config = dict(
    encoder_layers=10,
    decoder_dropout=0.1,
    decoder_inner_norm=False,
    muon_scale='original',
    epochs=104.9,
)
Rows from block 3 of the audio encoder, named by matrix and row number. Rows with one number belong to one neuron. Each number is 500 + 25 x the weight over its row's rms, rounded and kept within 0 to 999. All counts start at 0. Numbers have three digits each.
# fc1: MLP up (encoder.blocks.3.mlp.fc1.weight, 512x128), inputs 0-127
# fc2: MLP down (encoder.blocks.3.mlp.fc2.weight, 128x512, transposed), outputs 0-127
fc1.415:511480503489530489522495536531478497493520542507546501489494473507467497497495549553515476487514498507514537539495503484540477485474535490494542502537520523501524528444506527512458553549504489511520493543480481492446529468535494538430537507465487451490522489492507486477508489493494507505483526505480484492508475487490485501484483498528459470493484472495446478473499457516519485491513
fc2.415:487513531517524540466507500489489554456522484496533468512501532463516496531464543503506550542507484479496488511509471511481480464500478524532493472503520521508516493489483522574536500530520475514507552513545506491497523510507500490472467488496534464547461515515521484457458470535499539499475486461523459492485477513469513508523474494516493463505504525493481500479522511463543500488509
fc1.416:499500467534487494533521471517518502548482494491502530503515492502475440534510444486504518577485486488494525501463504449536484528477470495465521497492480478481526498488492479499511480501545444497536454477499525516524526480501464531494504514473511544485515538506500515491490497480468472502521504485518525510523482457521533531512523511506480448504503505505497461485525503499440467457487
fc2.416:501504465489523491556537538493510501515466548479489472502496496486528487464507530474485459542495466492476492481491511528526505478487514483446511463464497471485493494479520480511481480525485521551488499490500507497467466526480458499464523463461496456516488565455440512517498513498486511513490506501523554513529515501497518456468476493488503525542505530533497527468478520483478492500471
fc1.417:495527497464558513497496502522520511482522494508518540472461481492507498471458491533499452503528510512516451467538502477510491471459479474535495557471518491491514496484476551478523527532514500491451466548531501514520473494546454518494467491534508496479518471524501473511537487501526499480499537522516515463493551528497528492481466471498471486514479477495475512510483472511539468488506
fc2.417:495475524478478481471490483475487512509496514498482497493487495511538506513475517508514506499518509486463482471458546511474512494486488494522485548460497509450536451489503515519504515500482508490463508493507443511503465497540521487495558487536487504452488502508490543510530487501472487559502531497499521440524472507536506557483482537489530480515466525504470467509529555442535504485499
fc1.418:474490498527484510520499539467465505501544481508511488455517495482506484500534508489574524474533531530494524502519507469495506465525462499538482486507473521498498508502507474518477505503513537452529514569498506480470511508501529510475469556476469535508443423520480559500482528504517492480533482496509480496452485523476487489495520488488516508506500489503516511501481468498482511550482
fc2.418:481498536460467480496527487504485519458509479529505499485520555498515516490463528489530508443510488504503493490512483483450481523475496516496498480520470484556494517508480490490521488517478542512509495500504448467514465496516463523535468476493475505545470541478514475485483498421511492518477530497527455508472459495515460519507558516484521465507496528513486474529525511470498461509483
fc1.419:526502485481466491459506485513481537522520484481516460494502511475453538542481508513511493469529492504472451469486487522517514491494516503458502511474532467491533500505519455508540524468487532450484533515522566519531506499491521520497467439547516503528450485496473491502525506489495492528527518465528518496524455494509522513502492508506525443523475544482480473506527516494490534494530
fc2.419:503449458504486534523523527485526545478501494482453533501478474488510502511511467540490508487502465515513525476484470496540511520476503492544463460481475488498509519469499454476471520466511537472524507567497525523469527513490495517471466509503506511454483500473537501478505486506503468485483537482482531500497507469465510539511472495518493554540491492483471462490498442489485525458489
fc1.420:503499440515467473513500491567486528499512482490483473517522518524493465499482502477476548507506555528486521547526461503446478474544470492486512527479483467492480515498483492521488489464549491498502507560541494495537475472531543506507501518490527515468529458504535504497507503479507477503529478454481507523496514507464474503493502465440464512466487531514513508492480535500498505484500
fc2.420:533450483496524512505488535506523468529526493474498506533540521483506558508485510504447496485537501501488507517505509508522462484442522459494502516506471517527499464523480536538530496465503485511478462491500486543473511493512526512470503508503498471520510508514421531520525457494477525501490496487509499508498468555507518516501524483550503497495456464499445506460498468494491517452476
fc1.421:493508533510480517487509445509493483509483472501509524496509465519495517522500464469492482474507485514559466527511518440489476491514541541520491496522479551490485539512518520474512484506531515498494528484502537492481518547465527479486499556441528544550513520473489499471483494500547499500517479512527508466516541461495467514503516524527476510504496498501501456538515523512548473523531
fc2.421:528495533514505497500464579502478511501459510510537471462513477501500517520504478483485502499484531478478497499497475523469425506457490510489519498514465505505544479529580496509536512487460484511450489541517523477512489501504498477504510503456488511501470480470481460520500488493489540486524514488453508504487510471482488478463514550477458543479510491524496522483485496474488526479535
fc1.422:503533524562522504498526487486478456475498491490494496511490475511516485538503476503517489482521512545501457487516508477494472522518494471516440511489525492459472466517498539470530537481519482503537517504493538499484490532513537506476511485544488520516511505518492475500451470504530509494539526503555496493550512515477505552513492471440457484510464457506463530508501511514539531469498
fc2.422:502494556507531505502472502530477486484468516452536496496478460511462510485459536462544513491449483499496526517553512522474511527469504517517454500507517486536507495488559479465487485509543476551520520500492524506533521502511487483459503529513518512491463503494512562496486486452528496495516529518492445507509518526498468473515465499498511476488497497535531492496489531458512533521517
fc1.423:520541517472487489475534479507483541481516443474527491501515521508476493493512559520461500533493507506458505526470514497465482503517536508513472523499455471441525503458535497479514478504517526475516490465530472539489511475526500520521503572484497506465539510463487495479494525460509557487501495518498478484512505497504514497527500504490486507496457474426494498492514539521496537497509
fc2.423:522480548503519500471491442557508485501474551487497489501508519475519469486521446459491520504525522520505502520510471565494558535480499501460486482490512462523463532523517554504499500513504458539509476511535510462491493500508512525541506508519527512494524463522490503511450523492499490525497488451521472469474469498484514489489513521453515507477481524529514506489497508484491523449478
fc1.424:463548513453491496514474485499490504460484474508539551500486493522506523530478489525520508472536514460523443515526528469480489517494502534521518546514454549483507505520499519505481489503496540529518518452513527450473523491520469499483524509531514498499462480460492517519503460472493501517492514531508522476438460519504518510497528534510519523495511505491482503537483505517490444456525
fc2.424:479486501526490517463484488546535463492460516543499451541482483496537515475513516475505509502561513511487519455481503474499496513492443521530503488503489459448494493456494499494497512519461491496492473519531531507497473484547500499481449520531499510490468514445527477481508549510515500490547506475548505476469571489452490509517504522487506492494502518485512491494512498497493535501537
fc1.425:474507504524516489507480470490536505488506460502473507465478538487487511484436466505540504474535520509501501506550554534542483455505507502498463497517506486528555479492523482484478515515500504506486477469515485498456504500509496513507489457491534544501479537472486510523505512517503481492554502531501514537478492437538503472417475527464539498514482524521516483506499481514519494486480
fc2.425:530473514462488510518474524487477478541498523449486515475463483464509499531539537522477573501517489514507506514491544490466500496500526525519456510517522464531490512522530504496529501505485500512521505496528467482518523473499495490505479509498455558544484509510502467460527498480547459470506467518500513551481518518506494530536515518513496515515506476452555507537481508533468526520501
fc1.426:494465515516506482529511496479510523482492490513460523482518551482488454442473509488484454487478498540492522495517505504522483558525491476559499502534503474507566456495497474476501522498523510505496485544474535522500516510512523518519495509518469540471493519495464506513480519503495503490486474523518537525480474462537534475473469470465535535477489509537497476504523504447498527463470
fc2.426:516556457536484508488482511505508509511524532475489481504445499488521460495496531490516521512453495502521549494498491471456449493515514537526496526527531528470474511474493466535470479481477532486468533456482524500479470480481540490463492449486467503509493512498514504488512459517509466474530495516484522556493508510548524513485527482477488515484479520481517472467455510522531481506529
fc1.427:498513481470517483539530483553496492491497524486497515537463501458448458542496485522519497490494470537478476521467521483511539482467519502485507488524505485473511451508487496482532488456479539425516476455488499488519504479445512515511481489494513493544480477512477532511527524525525492538516454519528516489493535478489482534521506493528495542529529492494506505539463520484520521485469
fc2.427:503487515485502478500498525461485540471542462493500511488484461476514503496508501568499488506524520507475499516575491522533502501475471524472461494488481493509506467507481478481485510535537466509482500486464531487484543537480496494488506468472453498509474493506469521512503534522527495503501470517508498519512409487476483477497456495453491461498489454483443525509517499514481487495461
fc1.428:531495519519554511484483513487461475492503532491492508487534507546513509555504494544503496493482518498491460484494474509476498502462496470476517506481536482500495456507450492501558468535499478553492472503520511516495485514473544548528488456525483516513514479524528512477494458502474517501550519514532473448485518489494525537492505474488540492494470525459473510530545481515501488487455
fc2.428:555496517513513508465484476478552500498530509539486522444484514473507491477500470482521472489469489528500477511465508497543528499464471512493462508507502520449506495547548461524464483538520498506486487480494472499502498487499506457519526489522481522488493515453468510527525507534498498508488494467504547456514488501482517523583486504508455513494518501486488502488489496448516488459548
fc1.429:456519501507513497497494535510509478510522500509509514517463487506477495482511473546480514515448535458459539584510506530475472482500525481507501508485505509449468531476507491476498520460495488494541486455465504500494500484495507479505552480533484493473481529476516461547512481499533492495509529479506481489545505497499477457498531503511503547473517525506463504515463490506550477446529
fc2.429:562443500510537519516507522540478468481492537482476497462456488503484512473490486476492476500499487479479445490507474547479494510446511528540506520549499496515497490469518519534488463464511489521525511551485503531499525484478510505468518493490450507506471504495491522483462471499506501529493562515444461513483471509506493509473480483466493467503487480469489519519540506493483545495483
fc1.430:509479468525491461458459477540469509514487483480508479494487500524512503538486464568493488508514530514501550477531540475485456454479506483502534523501508467505496535509487493512526470487496482493533472503514451504490552503497504460531551508516514481508504461517482468517505516496512499444503520510507482550501501543486486482480484494516497488422520495482481505488526457482540483498482
fc2.430:527549519507475506500518518473500473536513483467448485507538476453487517450520458512526471461514496482472497514490522508520491457515509520495552491509541549482506534466523485443489487480470529523477522494501452491517562503454473494531463507466495559518500495502485528526502486518521472481501494507488508475481491493495526526506513491494468467452503498473528512502498495492529526471493
fc1.431:489527508438521516481495502535501496509457510535496503506479481522538510474521465507496485465482523475513534510507528485510441537525492487471498493536530455480476510481496518475521452518541486514484498434503497513500529475449544508476532484469500508500530495444538510479499501477487524489503485544501479468501489519516553543505495517479501509461505494485481504503526495502559493506557
fc2.431:482442506525555521464481498463463518519441539494510474480510484529504501494522523447526514495467533517497488488560479494525534563491490502519495489462486463473483536519530536491483512475498498521499461512501504486515490485456522447462501525461460511506503465481456496479458527459536492522486488521487492521531488502509512493468504477514498477475502503528503512483527520505490490502526
fc1.432:491495526487503490487524541456463480445508524444501482505482504496522517499451480504479512488506521487489483508480511508531522542521497540496483498486519522474500498502536490504515443511524475509531506480455496481476549441446476511505490505474474522501548517549518500500519459560496532525531511508517524507481488501502499444532501473494454533559504497505501508494496523532470500517509
fc2.432:496506538513542500530505490472504538491474477495477523490542505497494510459487533482512498499523514492519484520518492468501572482488510487487470517521487509484495535477526503543518514513491492508484512535485517472507515469472458453458472508479497519463487519444508515497503502503545504505492468534565557510528550458479484515465482509517488500542468485478488547470530497472547490522495
fc1.433:479488483456530507497490478494473501494495507510489490464461502507496487521510545482490541503488514513549491466496526507488490484467491504517529494503485504500448521467524549494494520487504493547430439559469510482506511500477548540510511459485490517499518475438504471512541441518492495489511516474489523514524519489500535497557495479469505535517508520500502480451514522489513538510485
fc2.433:490482463501458465496542524479519451520491528472458477478457479523497435502535518500496534475494510524521493483513532498491515516502516510540492560486491535507518518495466541514477503472480495447485510519500530474524508443497505508488527541500490517477498455485511501527471514510517492545504469495524497505480452476479473513480524493490505461467464498489496510483505502518473478458563
fc1.434:485464514487515514516441486504491515507474480539548495488489489462455468448513484482498504532511457502463512501482542530497543491482505526449490491476479509480497483532483480535522534496499467525502518555515505501515483513514522488507498468476505497492516482519448497512488540504539502553538491476568538519480529470493523529490486494453531511516507480479501459525478496540512499524506
fc2.434:537509477522519492479479534482495505438515514553525485468501513503465443525506522490502539470460534515498510512533484520485506555508522491489538509481480483552479501519538495522482468503507500498513509550514503490551515492508485492499477492461491473440519535497499486528500532525524451502497478504483518488527472455513473481509511482524463521548492481466518462540476524486473497479512
fc1.435:558493548520502506497522495513502515486483473502476533494510479525500486488544525483503469482537545506479543530489484480550487528502527470540503482546473468533489481473530477487508491497541494501538498458477501529545512522477489488527527543508481549457506448480494475491483483521517519486495516550488524449493509494515520516514489523475517516449485477484538502467514488467523501511465
fc2.435:506520521446522481468486484508487537514492496522517551509501539526519491506511550490477506477501497546495519476448542539532510555465483517508478480466492497476472534502509512479486511502503495490481500460525413505491536499485509506461489537520463476507468518468479502482477479483501466482538501518465463497459483507508518485489500529528497499457516509533562515509499483509483480485477
fc1.436:522521499519509496519536469520476504466511527508553488504482467440524506526521491436510492552502531524521496483518507477519482491483546494525449508481519439539492503482481497502506501492503509498476472526504514499470513489472479538521507518499491514505495496472533490458483503472496502536525517526480541509538508472527537471453469500512514551446492490487493479511443506516523529471463
fc2.436:455536537483489463492487485501558519520523540485461496519468504511554519511537532526487484505483547492507467519530521485480482505519455488499509425520512533483485503482497504487543524511528484512482541509492493513513531527506492491479534523499504515498525527491438492566512489498492479464492522517510497536469458498535531497479506500502496470454475464517525481482494499479505519533476
fc1.437:484515501513505512473483494480506516461508495464517542511517524497516527527506524462441525486519528444501494517534482458529510540458500464551517513506486519493531439481484485477525496474517526499517507467458477504504517496498513441520513498481509530518504478514515553464481511509477497485481518506506479473534477532495498520479483522467496492476520515512477508509570508427484514501466
fc2.437:494515497489522493465491493493537518527479532486452518452546486473444521514502544472524508452417494516506511502464475492491503467447461480512485545533550550495552525527491526488492518505491507497484497495500490471517500479495502523486504480500456505487505467507509480574524469502487472504470473534470500451507502509474507481520514493464523505488523486485489486487485503501512495524502
fc1.438:498508520525513501519495470488480499514559474514490510518505495533528541475495488501505482519491472471476485477515511468504454477455543515545490515470504499533515506510514500536496481519514507519537512485500495561499496548547505471464489481522540492522456505527544512503513504477542454478521488536480489476497566481501482464510509492492467518470480477442458481504470484499514477497551
fc2.438:507528505468506490499460508485512497541523508542541480480466474509546499478515495509450511507487456487526521547521536472486549488474507486486522498487506490551524494530523516509501472506495492487464517505515511537482436516499500519490511494519519498487501476483434496505454470476528427493541514517510513474517473475490501486514451516438474495498507526502469532492470495478508487536517
fc1.439:495493486467479499481536495458517523544535458479508532485444468506537517490523495511523510490495492468525476542447487535459486477505484499508522523449471513496527504521501537533489471500527522572487516549531505495551489458512511509551471473498498516507510459530528505513533498470489478482499512487539502510476510505499545489492464480495494459491476497479508494484509520461477506466512
fc2.439:534521533508518455511521538475478476482528497462456488476490447459529523495454490479477500529512492551496483508450519518511517495476510512505502496510479539484507523508507518478480464511517499471538517514502554498480487448488493470504478525516478506476498534490498530523492485475551521489464455466474547500474545520503541512493531474504507498507490556488504476459481475496493509508450