{
  "input": "log_mel",
  "win_length": 512,
  "encoder_subsampling": 4,
  "encoder_kernel_size": 5,
  "decoder_head_dim": 32,
  "orthogonalizer": "newton_schulz_5"
}
Rows from block 2 of the audio encoder of a small encoder-decoder audio transcriber, named by matrix and row number. Rows with one number belong to one neuron. Each number is 500 + 40 x the weight over its row's rms, rounded and kept within 0 to 999. All counts start at 0. Numbers have three digits each.
After each neuron's rows are labels from the 100 clips, of 14976, where the neuron reaches its highest value: "strongest on" is what is common among them; "loudest band" is the band of the loudest frequency at the time of the peak. Only what is clearly more common there than usual is listed. The data: read English sentences (LibriTTS-R).
# fc1: MLP up (encoder.blocks.2.mlp.fc1.weight, 512x128), inputs 0-127
# fc2: MLP down (encoder.blocks.2.mlp.fc2.weight, 128x512, transposed), outputs 0-127

fc1.65:509475472553536470480492488489570433487515476517539513539482438427512528474492499502496631468517534477501512481501429475390497457540509497524519362522507513539496545505498496494571514549480526469506490520578473497531455475489499489495466444430595501502463482519547501452582455582491501590459484524539475469455517521454519518498503458561556561475521485466481484492464551538472491552530
fc2.65:520477534515469459521493500454496508451478494565529499496353451510598449534513493491475477572460549467475405495563484523525528504560517507434500463537512481478495478513451535517434559480502508498533482491493516518560494531555469514545415467516469460516520560542503483478506571490440553520472568461519536514393470519496468524485495494461471491474547503507443521449517422425475467507588
strongest on: voice: male
loudest band: 250 to 500 Hz

fc1.392:529494514481571480530502449497512464562464500456489550478528464541484508494491457481556408415463473466466507488486498440527569485481542455542485523557523547485592469585475497505536499526431508542490488519532474449472505565530420466504510426561501538464485485494472395444479495483481542552506499513567509434520505514560478528443543503452499518503536497475552506501579485452480377526465
fc2.392:593464591480576476499464488493506498545525529482505454472464488555448519526447379508448502459493547504511507513526517503575543432426506558500514536497467535545588493583422492565548444456462487418486521528524573471425454502498477452550510551531504456497515486470541487540477510470544550458556488476534519486474486517539457481501524463513527472556497462510469485546532464438487539535488
strongest on: voice: male
loudest band: 250 to 500 Hz

fc1.415:523456481462446496498405503510469483564468488506464431566593483494446514579485534540502440401590520542442451477494462485467499514530466499495479486529502512573501507494470527545544491494479452563445459540539458495522530524511450487513478537505522483461478453576477532542475599484527474507510514511523421549484541562485486514492415481491471517515451451584554538495597526485503484498467
fc2.415:495507477470561467469475462466439483519549485512520558537594492556479545497501504572454513518465535479443508431501456501445473578492520525515512506478521511509543528535516464468497503486563444515492542534492498459455522449521541647486480546503485498470468449537531477444445408517574453498524564482528533525466498513489510493525635554511516483504501498505510517606468554510498460565472
strongest on: voice: male
loudest band: 2000 to 4000 Hz

fc1.185:461359507434506470485515522495507544520505492473454531520510536506452539555464581553497522478580500485492543533520472476501537486525528511477455513543553493561455552540540505431503486501547424537521542579456516496500489528446538441454514562448454462537587481500518579505482496498487497487499503468459452476513491533548436508493523487515447483561543503501523415424470591531470548561476
fc2.185:465496529436498404528438565487511522545463522465476454546504537540580494476493524523453463523511508425588553535493484499520431511500502484554531505503561494471481514439534488528592603478526528479429531493501484467541479470533489504530472540510513444542569468524528506507543504458525558492551516499574502525482503457537529548402572457477541558460495491490522509556541496527477453427421
strongest on: voice: female
loudest band: 250 to 500 Hz

fc1.259:565523486517489463559552466509483512478554466536517440520493469544462481476478479475498535503474496473470530460482512457461464564557457520453552481517533564429441501558521434448520451543575510485559558508539452464517459429588500483415444492523520451447588497516548506504498538477489506451542474512603483484533510436439522467480483584537520509517471518449501466547564543469539480488554
fc2.259:466537581482496546535548544396424505521570499555512491543528477539564496507489457469531486505476448477481458535479469524510569447476526485535492479473424617520522532552517503527452453524501473479496449533438558499508563527421473509552551440510439529493484463382495477468505530537495551513568488554480494506456498473570538581473500452499511507457485504460533501515504507548509462514444
strongest on: voice: female
loudest band: 500 to 1000 Hz

fc1.385:488491470515547439544465496471508427553535431473486539502513527487505533521467411487520474467507500459501590564495482517528529428498529514517449482498487422438613495502496505526487520513499520337489458539427501457503471496533442452524516489504475526542517557473512518495465460523475507519564556506520517477467529462572496411541540573473500542504506453531573556477484504552450499523508
fc2.385:509493513492527510488486476422493492495523461476464494459493524511504510578469494522530547472552552583516503514491531541511524428467581478543470510511556560539508468501546476507538507514523526516529497461595452550484476483543544523474478498514500416477526494433456510470409564395514464519570485428474434468460462473545454559544449600491563469395484499489471522503537459478487472529542
strongest on: voice: male
loudest band: 250 to 500 Hz

fc1.5:532439529528512505467483527488519568476466439568448605538535493521526483579489484548494463569527444529518523548536476478394547575453461428535492464531510468475488503435533438517466470475478582603541433620524512484518558519525478528537464592510528513525516431513527533468454442493478549511496507474467498460508510512490493500516448528532487497466523510512485488496533507520494455481553
fc2.5:462475510500454531418494398433454547421504477473481509541543513448500501559498500496519581513574415517580525513484482508503499487538484484500459479554565504481473481519455504539479560521522563510453423454498520505480505480531403499570464430586486547467472493550503538467474460523463441479507578480528525515465503471495519465478544516555543553470457544455464504461479493589485562497495
strongest on: voice: male
loudest band: 4000 to 8000 Hz

fc1.133:484474501527480511574481493432557566471456554487434491589480560419485511529527451532441556462489448530521468464554516458496517492532543514521478474502514562490481470529589472518514497497448461502453601464523521503520460521484458597448503508460481432535474412538551474469518484531458544492476529477501490559514520437525524439528538517528467467493485519464490494525429438447541501418564
fc2.133:517557505441505510535526604516567509545481511503496501518434474472511461442548470545486536544525473505547512523482504521548485554534447500474505542587475465450508499560482490434462450493394536505503487565478487484480583599426528492428521528505536625515446457514540554489591457481525483483518503460505499495483535532528464466479568502544439488469445481461485511500522469482543515476469
strongest on: voice: male
loudest band: 500 to 1000 Hz

fc1.330:524484497533511548454559481523539474532491475499490446472505572471582536533458521435534469509530489505446473473493509544464522503469514556503491451541460383482487492535524493474431535520529604546490567482507493428547466509478528477460497472531496525521453452494478485493579559515526446544523505473483506474497466514436508504526485452478567464508523466381515456496581439522580440416446
fc2.330:453468478424524494535518529491547488456487482486512441550550499463486517469495493520538421554464504562449537503505533491520449539508463521460419585509524524517494480549517556527532443513564496494464440477533477519534507549487595492522528530537546541535493507532484477568521510461409581470542576563594486451473533495476457473452519537572557475542458554552480433512441480510522500476547
strongest on: voice: female; the word "said"
loudest band: 500 to 1000 Hz

fc1.130:538442500467479470506503459479524512525442531514546603469499468501470521456515523479474582495508617400505494488487531500533494488457459477541543475531455512494507501528520514477532475548416554497483505505466470531548428529479509474453551463457443498436542518522496531537503528466482525550493464686465482458451534554517499460517535494548490546520511503510558522521527442470509506576535
fc2.130:514537564564561527581471519481491515586517533541583403535484478525440478523514440498510450446485468434491475501525427442538454445469477469476474555498512487529537535523519495523495487452531496494471497505450465516423435511441537515432497562509534476453501510531515528509508535491564426443544418479466489510468527458496518464453494501486443453533529504530484456402454479447481506458421
strongest on: voice: female
loudest band: 250 to 500 Hz

fc1.85:504498456520572465555428555455565506450438358499441441528508541552513500542471529491525543511528517493525460495499486544489539473475473529487571459494543471527546451485473468554571499585455485466521435557523505485500480491505538477446524539470503490523504451538509519574447498417516492530550544516572483565520492502502504487417444559527549473536507537540524481498497533486482492406537
fc2.85:521520447553512483489496447502488519441494424554470512487542455492536548491535495537484504534451489560520428461502571482562511498513534468569541439493494545510518478514492544513511510454510514505475529468506499461446504504452535476480557513543440509492440557479484544516475458414433509502506501504417577448510551505523533497473534530474509548449492486610459382516568534528403438425507
strongest on: voice: male
loudest band: 250 to 500 Hz

fc1.464:468430520500533436496533484482478468494501461488502575496550476485525471515511567473505617459527475531486488465489498488521502503489479492491490553572480461556517472556515523547545552423476471451533449522581498483604473530490479534533512560480520513587530514488467564482479495543529423450505512529451572444452461484523535552495525422458541563497508447454493492437509465491409464569484
fc2.464:468470520549545462506475480548396495479535501510509453525530583493478526479464442530516498474482489461471571588565448532497498463534485530490505514585555520481470493439498433509536550474529478541448619500496522505506460568506473553555499556537555461442546506475544560485465499479479512483479480478469451527477495491466507479482503490498544398549493516490561484460629496525539523569497
strongest on: voice: male
loudest band: 250 to 500 Hz; 500 to 1000 Hz

fc1.161:590528522497451523520496508478472511504416468524478486465469510487499537479446491506476467524524404475522558546496512491446503517485531433455477478532495471550496495525565450531541482510514490505486469488556562449479516520504386537536468493487418479541546433473426517465503530550456498567538494545562527508497588539455486433545396490517527474515536528485486475543598448470553562501546
fc2.161:454438433519548480519450499466464513533590469525652524442563466473515550535532441463555486531524411519495519543585534516489574498541535504525490503510506556552523503520559500552513497517536448563481507508505504477543536573518523518411492532496484485449534500541464413521514542490478435544497508498447478502495475497492470485517514517526473483523531499569397522468452465466498444506491
strongest on: voice: female
loudest band: 500 to 1000 Hz

fc1.182:538462451450440513485482535507497504514560532489482409508520564513541551444540515489489463492527503509532468486513544537485524608527484376489456499578506507554485444590532444482489519462528542474535536537501507475503526500465482529534489531482517503507448459522577568545488525497537558486514463462490537521513483536494456529475527445477435546492518472419492425467440553389519522572529
fc2.182:531498453537507519470555557516519457545441481526485423470487460458452527557420493431502527480518473454504526560438597509491489520469482446461542558449508480516517493441540468514508422428472407429488494472470480528538561500536455518535441533483516485541466492465539487513485513515507483617501483498567466407483508455498487552509468543535451492459409476482509511542518523469542521457548
strongest on: voice: female
loudest band: 250 to 500 Hz

fc1.466:539540504494549474465521499468456429497554543551485492421476583435535490511489533475475543486474550533508541488493526426481511458479472543522504519483515512549499517482506543549484527503503526458439522470416537532447437441494497584487582526429590453504463540464438479513499430535526557527484528442504536479531440505493536422435476501562461457481521523548585503549472513541463501494425
fc2.466:527445490495517473449612530469498497411501453514464505586452549523506447458514507577510480514545529502485523510509475557549519489535467608451539497518521522513467536551595394515532528533528573532518585513499474555510522495464528533426455619541524555528524499495485457533526517508559524508505477484539466509515559484477492494503518519514498524494515554526517475516475469407500520484567
strongest on: voice: female
loudest band: 4000 to 8000 Hz

fc1.490:503459479519514539508488477451439515552453521505450461595507512465505477444409477507534461475474532571455488421487500559462562493505532529508622517494554519491505504533472530507449481489507509567526546523485534462543434505479517522511469553426526489517623505517478509481469480506457447492520538524513426493507510489478447513555479499481481489465517515358505591513485523541518549454453
fc2.490:477531414519525494479477472533515489521574600481404521489441501515517469519500476491515488520502581506503541535502466465469495554544459525542523513565485531489433446431543495496506579525545474473492502455515433544475522479536500510555512480518490484548530501519518462544498480462558478439559576555513557650473410465547586471542522495516512504525505484535564508483527478487526458466527
strongest on: voice: male; text has "one"
loudest band: 250 to 500 Hz; 500 to 1000 Hz

fc1.81:480514537544543532458504523431511491446483509493466513556503506495490555453511538524491560454529480482537503451520466543519432463466506492569488515523537499508573552567468546484539521513506549486524527451495506546498454500459525606459558568481511362562428545503496495477548458515364495561506482497499562476476550476527505551584507503499488486551485458573513523449489502484469465459501
fc2.81:523536456429521461521458535458473468523494442506473535440548495500535558490520511515495605522520490469487432516571517579534541500478443445519545534526461450540560539525405461423480516493448511397516491515535450472435528478416515485458442507496510436468443570507484560468489396493525495487451544514504485496456515509460492507513496515493441479487484470438547467484486510461470577486483
strongest on: voice: male
loudest band: 250 to 500 Hz

fc1.303:511491521504543524486515417517515450548562386524494523508502497450487475528507522472597481487543438547534549519507495462452508518515561527480516519506460515449529514534496517504479524532483541471455534480552456520473474472477523429505466473484513566496530460508496523531481450485550494486535481500424526465469568538554464554579515495498470480483513457441676481450493519531395536564507
fc2.303:547492500485499536600461524495407497510515532580550487536524509544454462571438483426458517536435500490512477440517489504514554455454595492499495513526512540470477598524541504495530528542520498425512471516485446489455541546553534578490481511589497488471506498423546509481533431489529541486530531541528548549503530496495497543478522492495440493507423493453574523432526471536581503529470
strongest on: voice: male
loudest band: 250 to 500 Hz

fc1.30:468518500564486507490422487520493507447485470453473479544536434562463545521504542447504468471561521487467451516471503538492492498511490472528494466461516515424561466509390573547466454516523578465457560557529487503450495513550471517507471471528521561507506500530547501545524523481522529528493571452547568452512614515455554481497397554439529509450538519529461443510497478511499594466519
fc2.30:548509481490509485544418546466455529476460457516452465509445508509513536431525535505489420542499479508475496521506503450514528492487521496500485563445520508508470520539456422545502464440467473471504549453505433476429451515430535494464555575489465514550504435572518494432485491451506496535566586557517520500548542509530528413465558491485546506523445430554482483495543487390486556459546
strongest on: voice: male
loudest band: 4000 to 8000 Hz

fc1.227:479494476459564473503508554540488536501497510420480514499448491455518529479542513515534500527543506512473431551502494501475433549399608456520527493525516491551549504584478558451491502516548530435515535544433488525473470548454400505588525554544515468534518475497516495481478511506479521492443506484421494538475495466518484491481552429523560531498564471470518524499567524420459557588450
fc2.227:515486557545558487486472566476523516453545568510529412468443519460447503520494562448474513360482474532472531491505463492461541549466538439461493498447496553492553509540511442515566479441487518581406456488542496490509447489533465441492544551480512466502475479493528472497444515444440507527472474473535413520482440479463474555508516541591495470481505501428514509552451498525510476469504
strongest on: voice: female
loudest band: 250 to 500 Hz

fc1.39:435503508570463527453509515499487462459512423513476502470528499517512443549458551579552490548527482508536477536461563466414543531527442522516501561501430533486517561520440525492511406477547498462439455549522471494542495485537489491516458517559495576485539556548533440476472511489447535536490518456379527454511517494460575534509421573439503483496526488567465540512486453505486474493495
fc2.39:494497521491443520483481461494486528474490531440499551497523481421522435561531493517537492555475497455523515516459507495531498488474516555538423430470557494445501485530506514551457489536499546499399471455473468493483481457504446553499508553558567562478567503473504412481421456499441440493496544465581528541541490476495467431495527554446521623515511492444475506436539447523524527481431
strongest on: voice: female
loudest band: 4000 to 8000 Hz

fc1.487:468468410452480563532542519484455512477455508468424516470553558466465554459451463529550473503512440500472471484506512476480486509487557499502506558513567456534456523464494479540448498539499485475478496519494444549504458551567541535506493456503566568467534509436461460496563479558521519539522487507445512584420472470512488489623481442509459481530510508499491510432403471444476526441571
fc2.487:529484546451526494399488520503535497520480501483537512487571536512517459451478471534530487515446488506579517457461428433553459497531506541467547568502464467467529608539485487526507511511450503478512521462475500505515522503467445482432467448514511510474480472437543454496419522403465472506461430447507474584451451552406509498599492497446507511478484463505482456588472519559481522512485
strongest on: voice: male
loudest band: 250 to 500 Hz

fc1.63:527521497455418487429548477448571451496475489525514477543543457462524489557512470509467442458551503442495494500534448492481527474503531518477516513505522429425593542420523543506479510518484522507508504491599530422472466520518548466495519483480537535500484477546492499546555467452457534570496486499533482498451551499493432441536499514525491617537533503463549500564376455552532511540515
fc2.63:543530496427485510527490511497521538443538496421488534481425437494486538487492485549534446498490454499590494442489581502520533397467549524478518461496504481490520465516476462457462601476581546523471458507543455524507452611490512531525448581550522487533453466454527522442437542464464533482520521533530511452539498545564481464531478529524464500442526512476448547465508472464507460561546
strongest on: voice: male
loudest band: 250 to 500 Hz

fc1.507:525511520454546494550544570463499498521463520537459546475525421566407451554501484464467486512489421505532488492542551428453461513523500482506452499439466519486528542482526502486561510549495499446514555464423489517488466472542446482403385565517524539551510557572574501538487540504428533534478512533522495451512513484455518545486511432554461538499498447537436464551517476504515508476463
fc2.507:513421528480512475575490500463538465476479510517477468500477492528527547519521534453447485494540480475502637465477451562505473529533449520497479529518506444487537471474525550486471477499481414486513542522471446555453566483566561455524561473519486524544465457459564464511571527421423486445492468505446491548506486479480529450457421473471458517538481560528471514434516596485527426501468
strongest on: voice: female
loudest band: 500 to 1000 Hz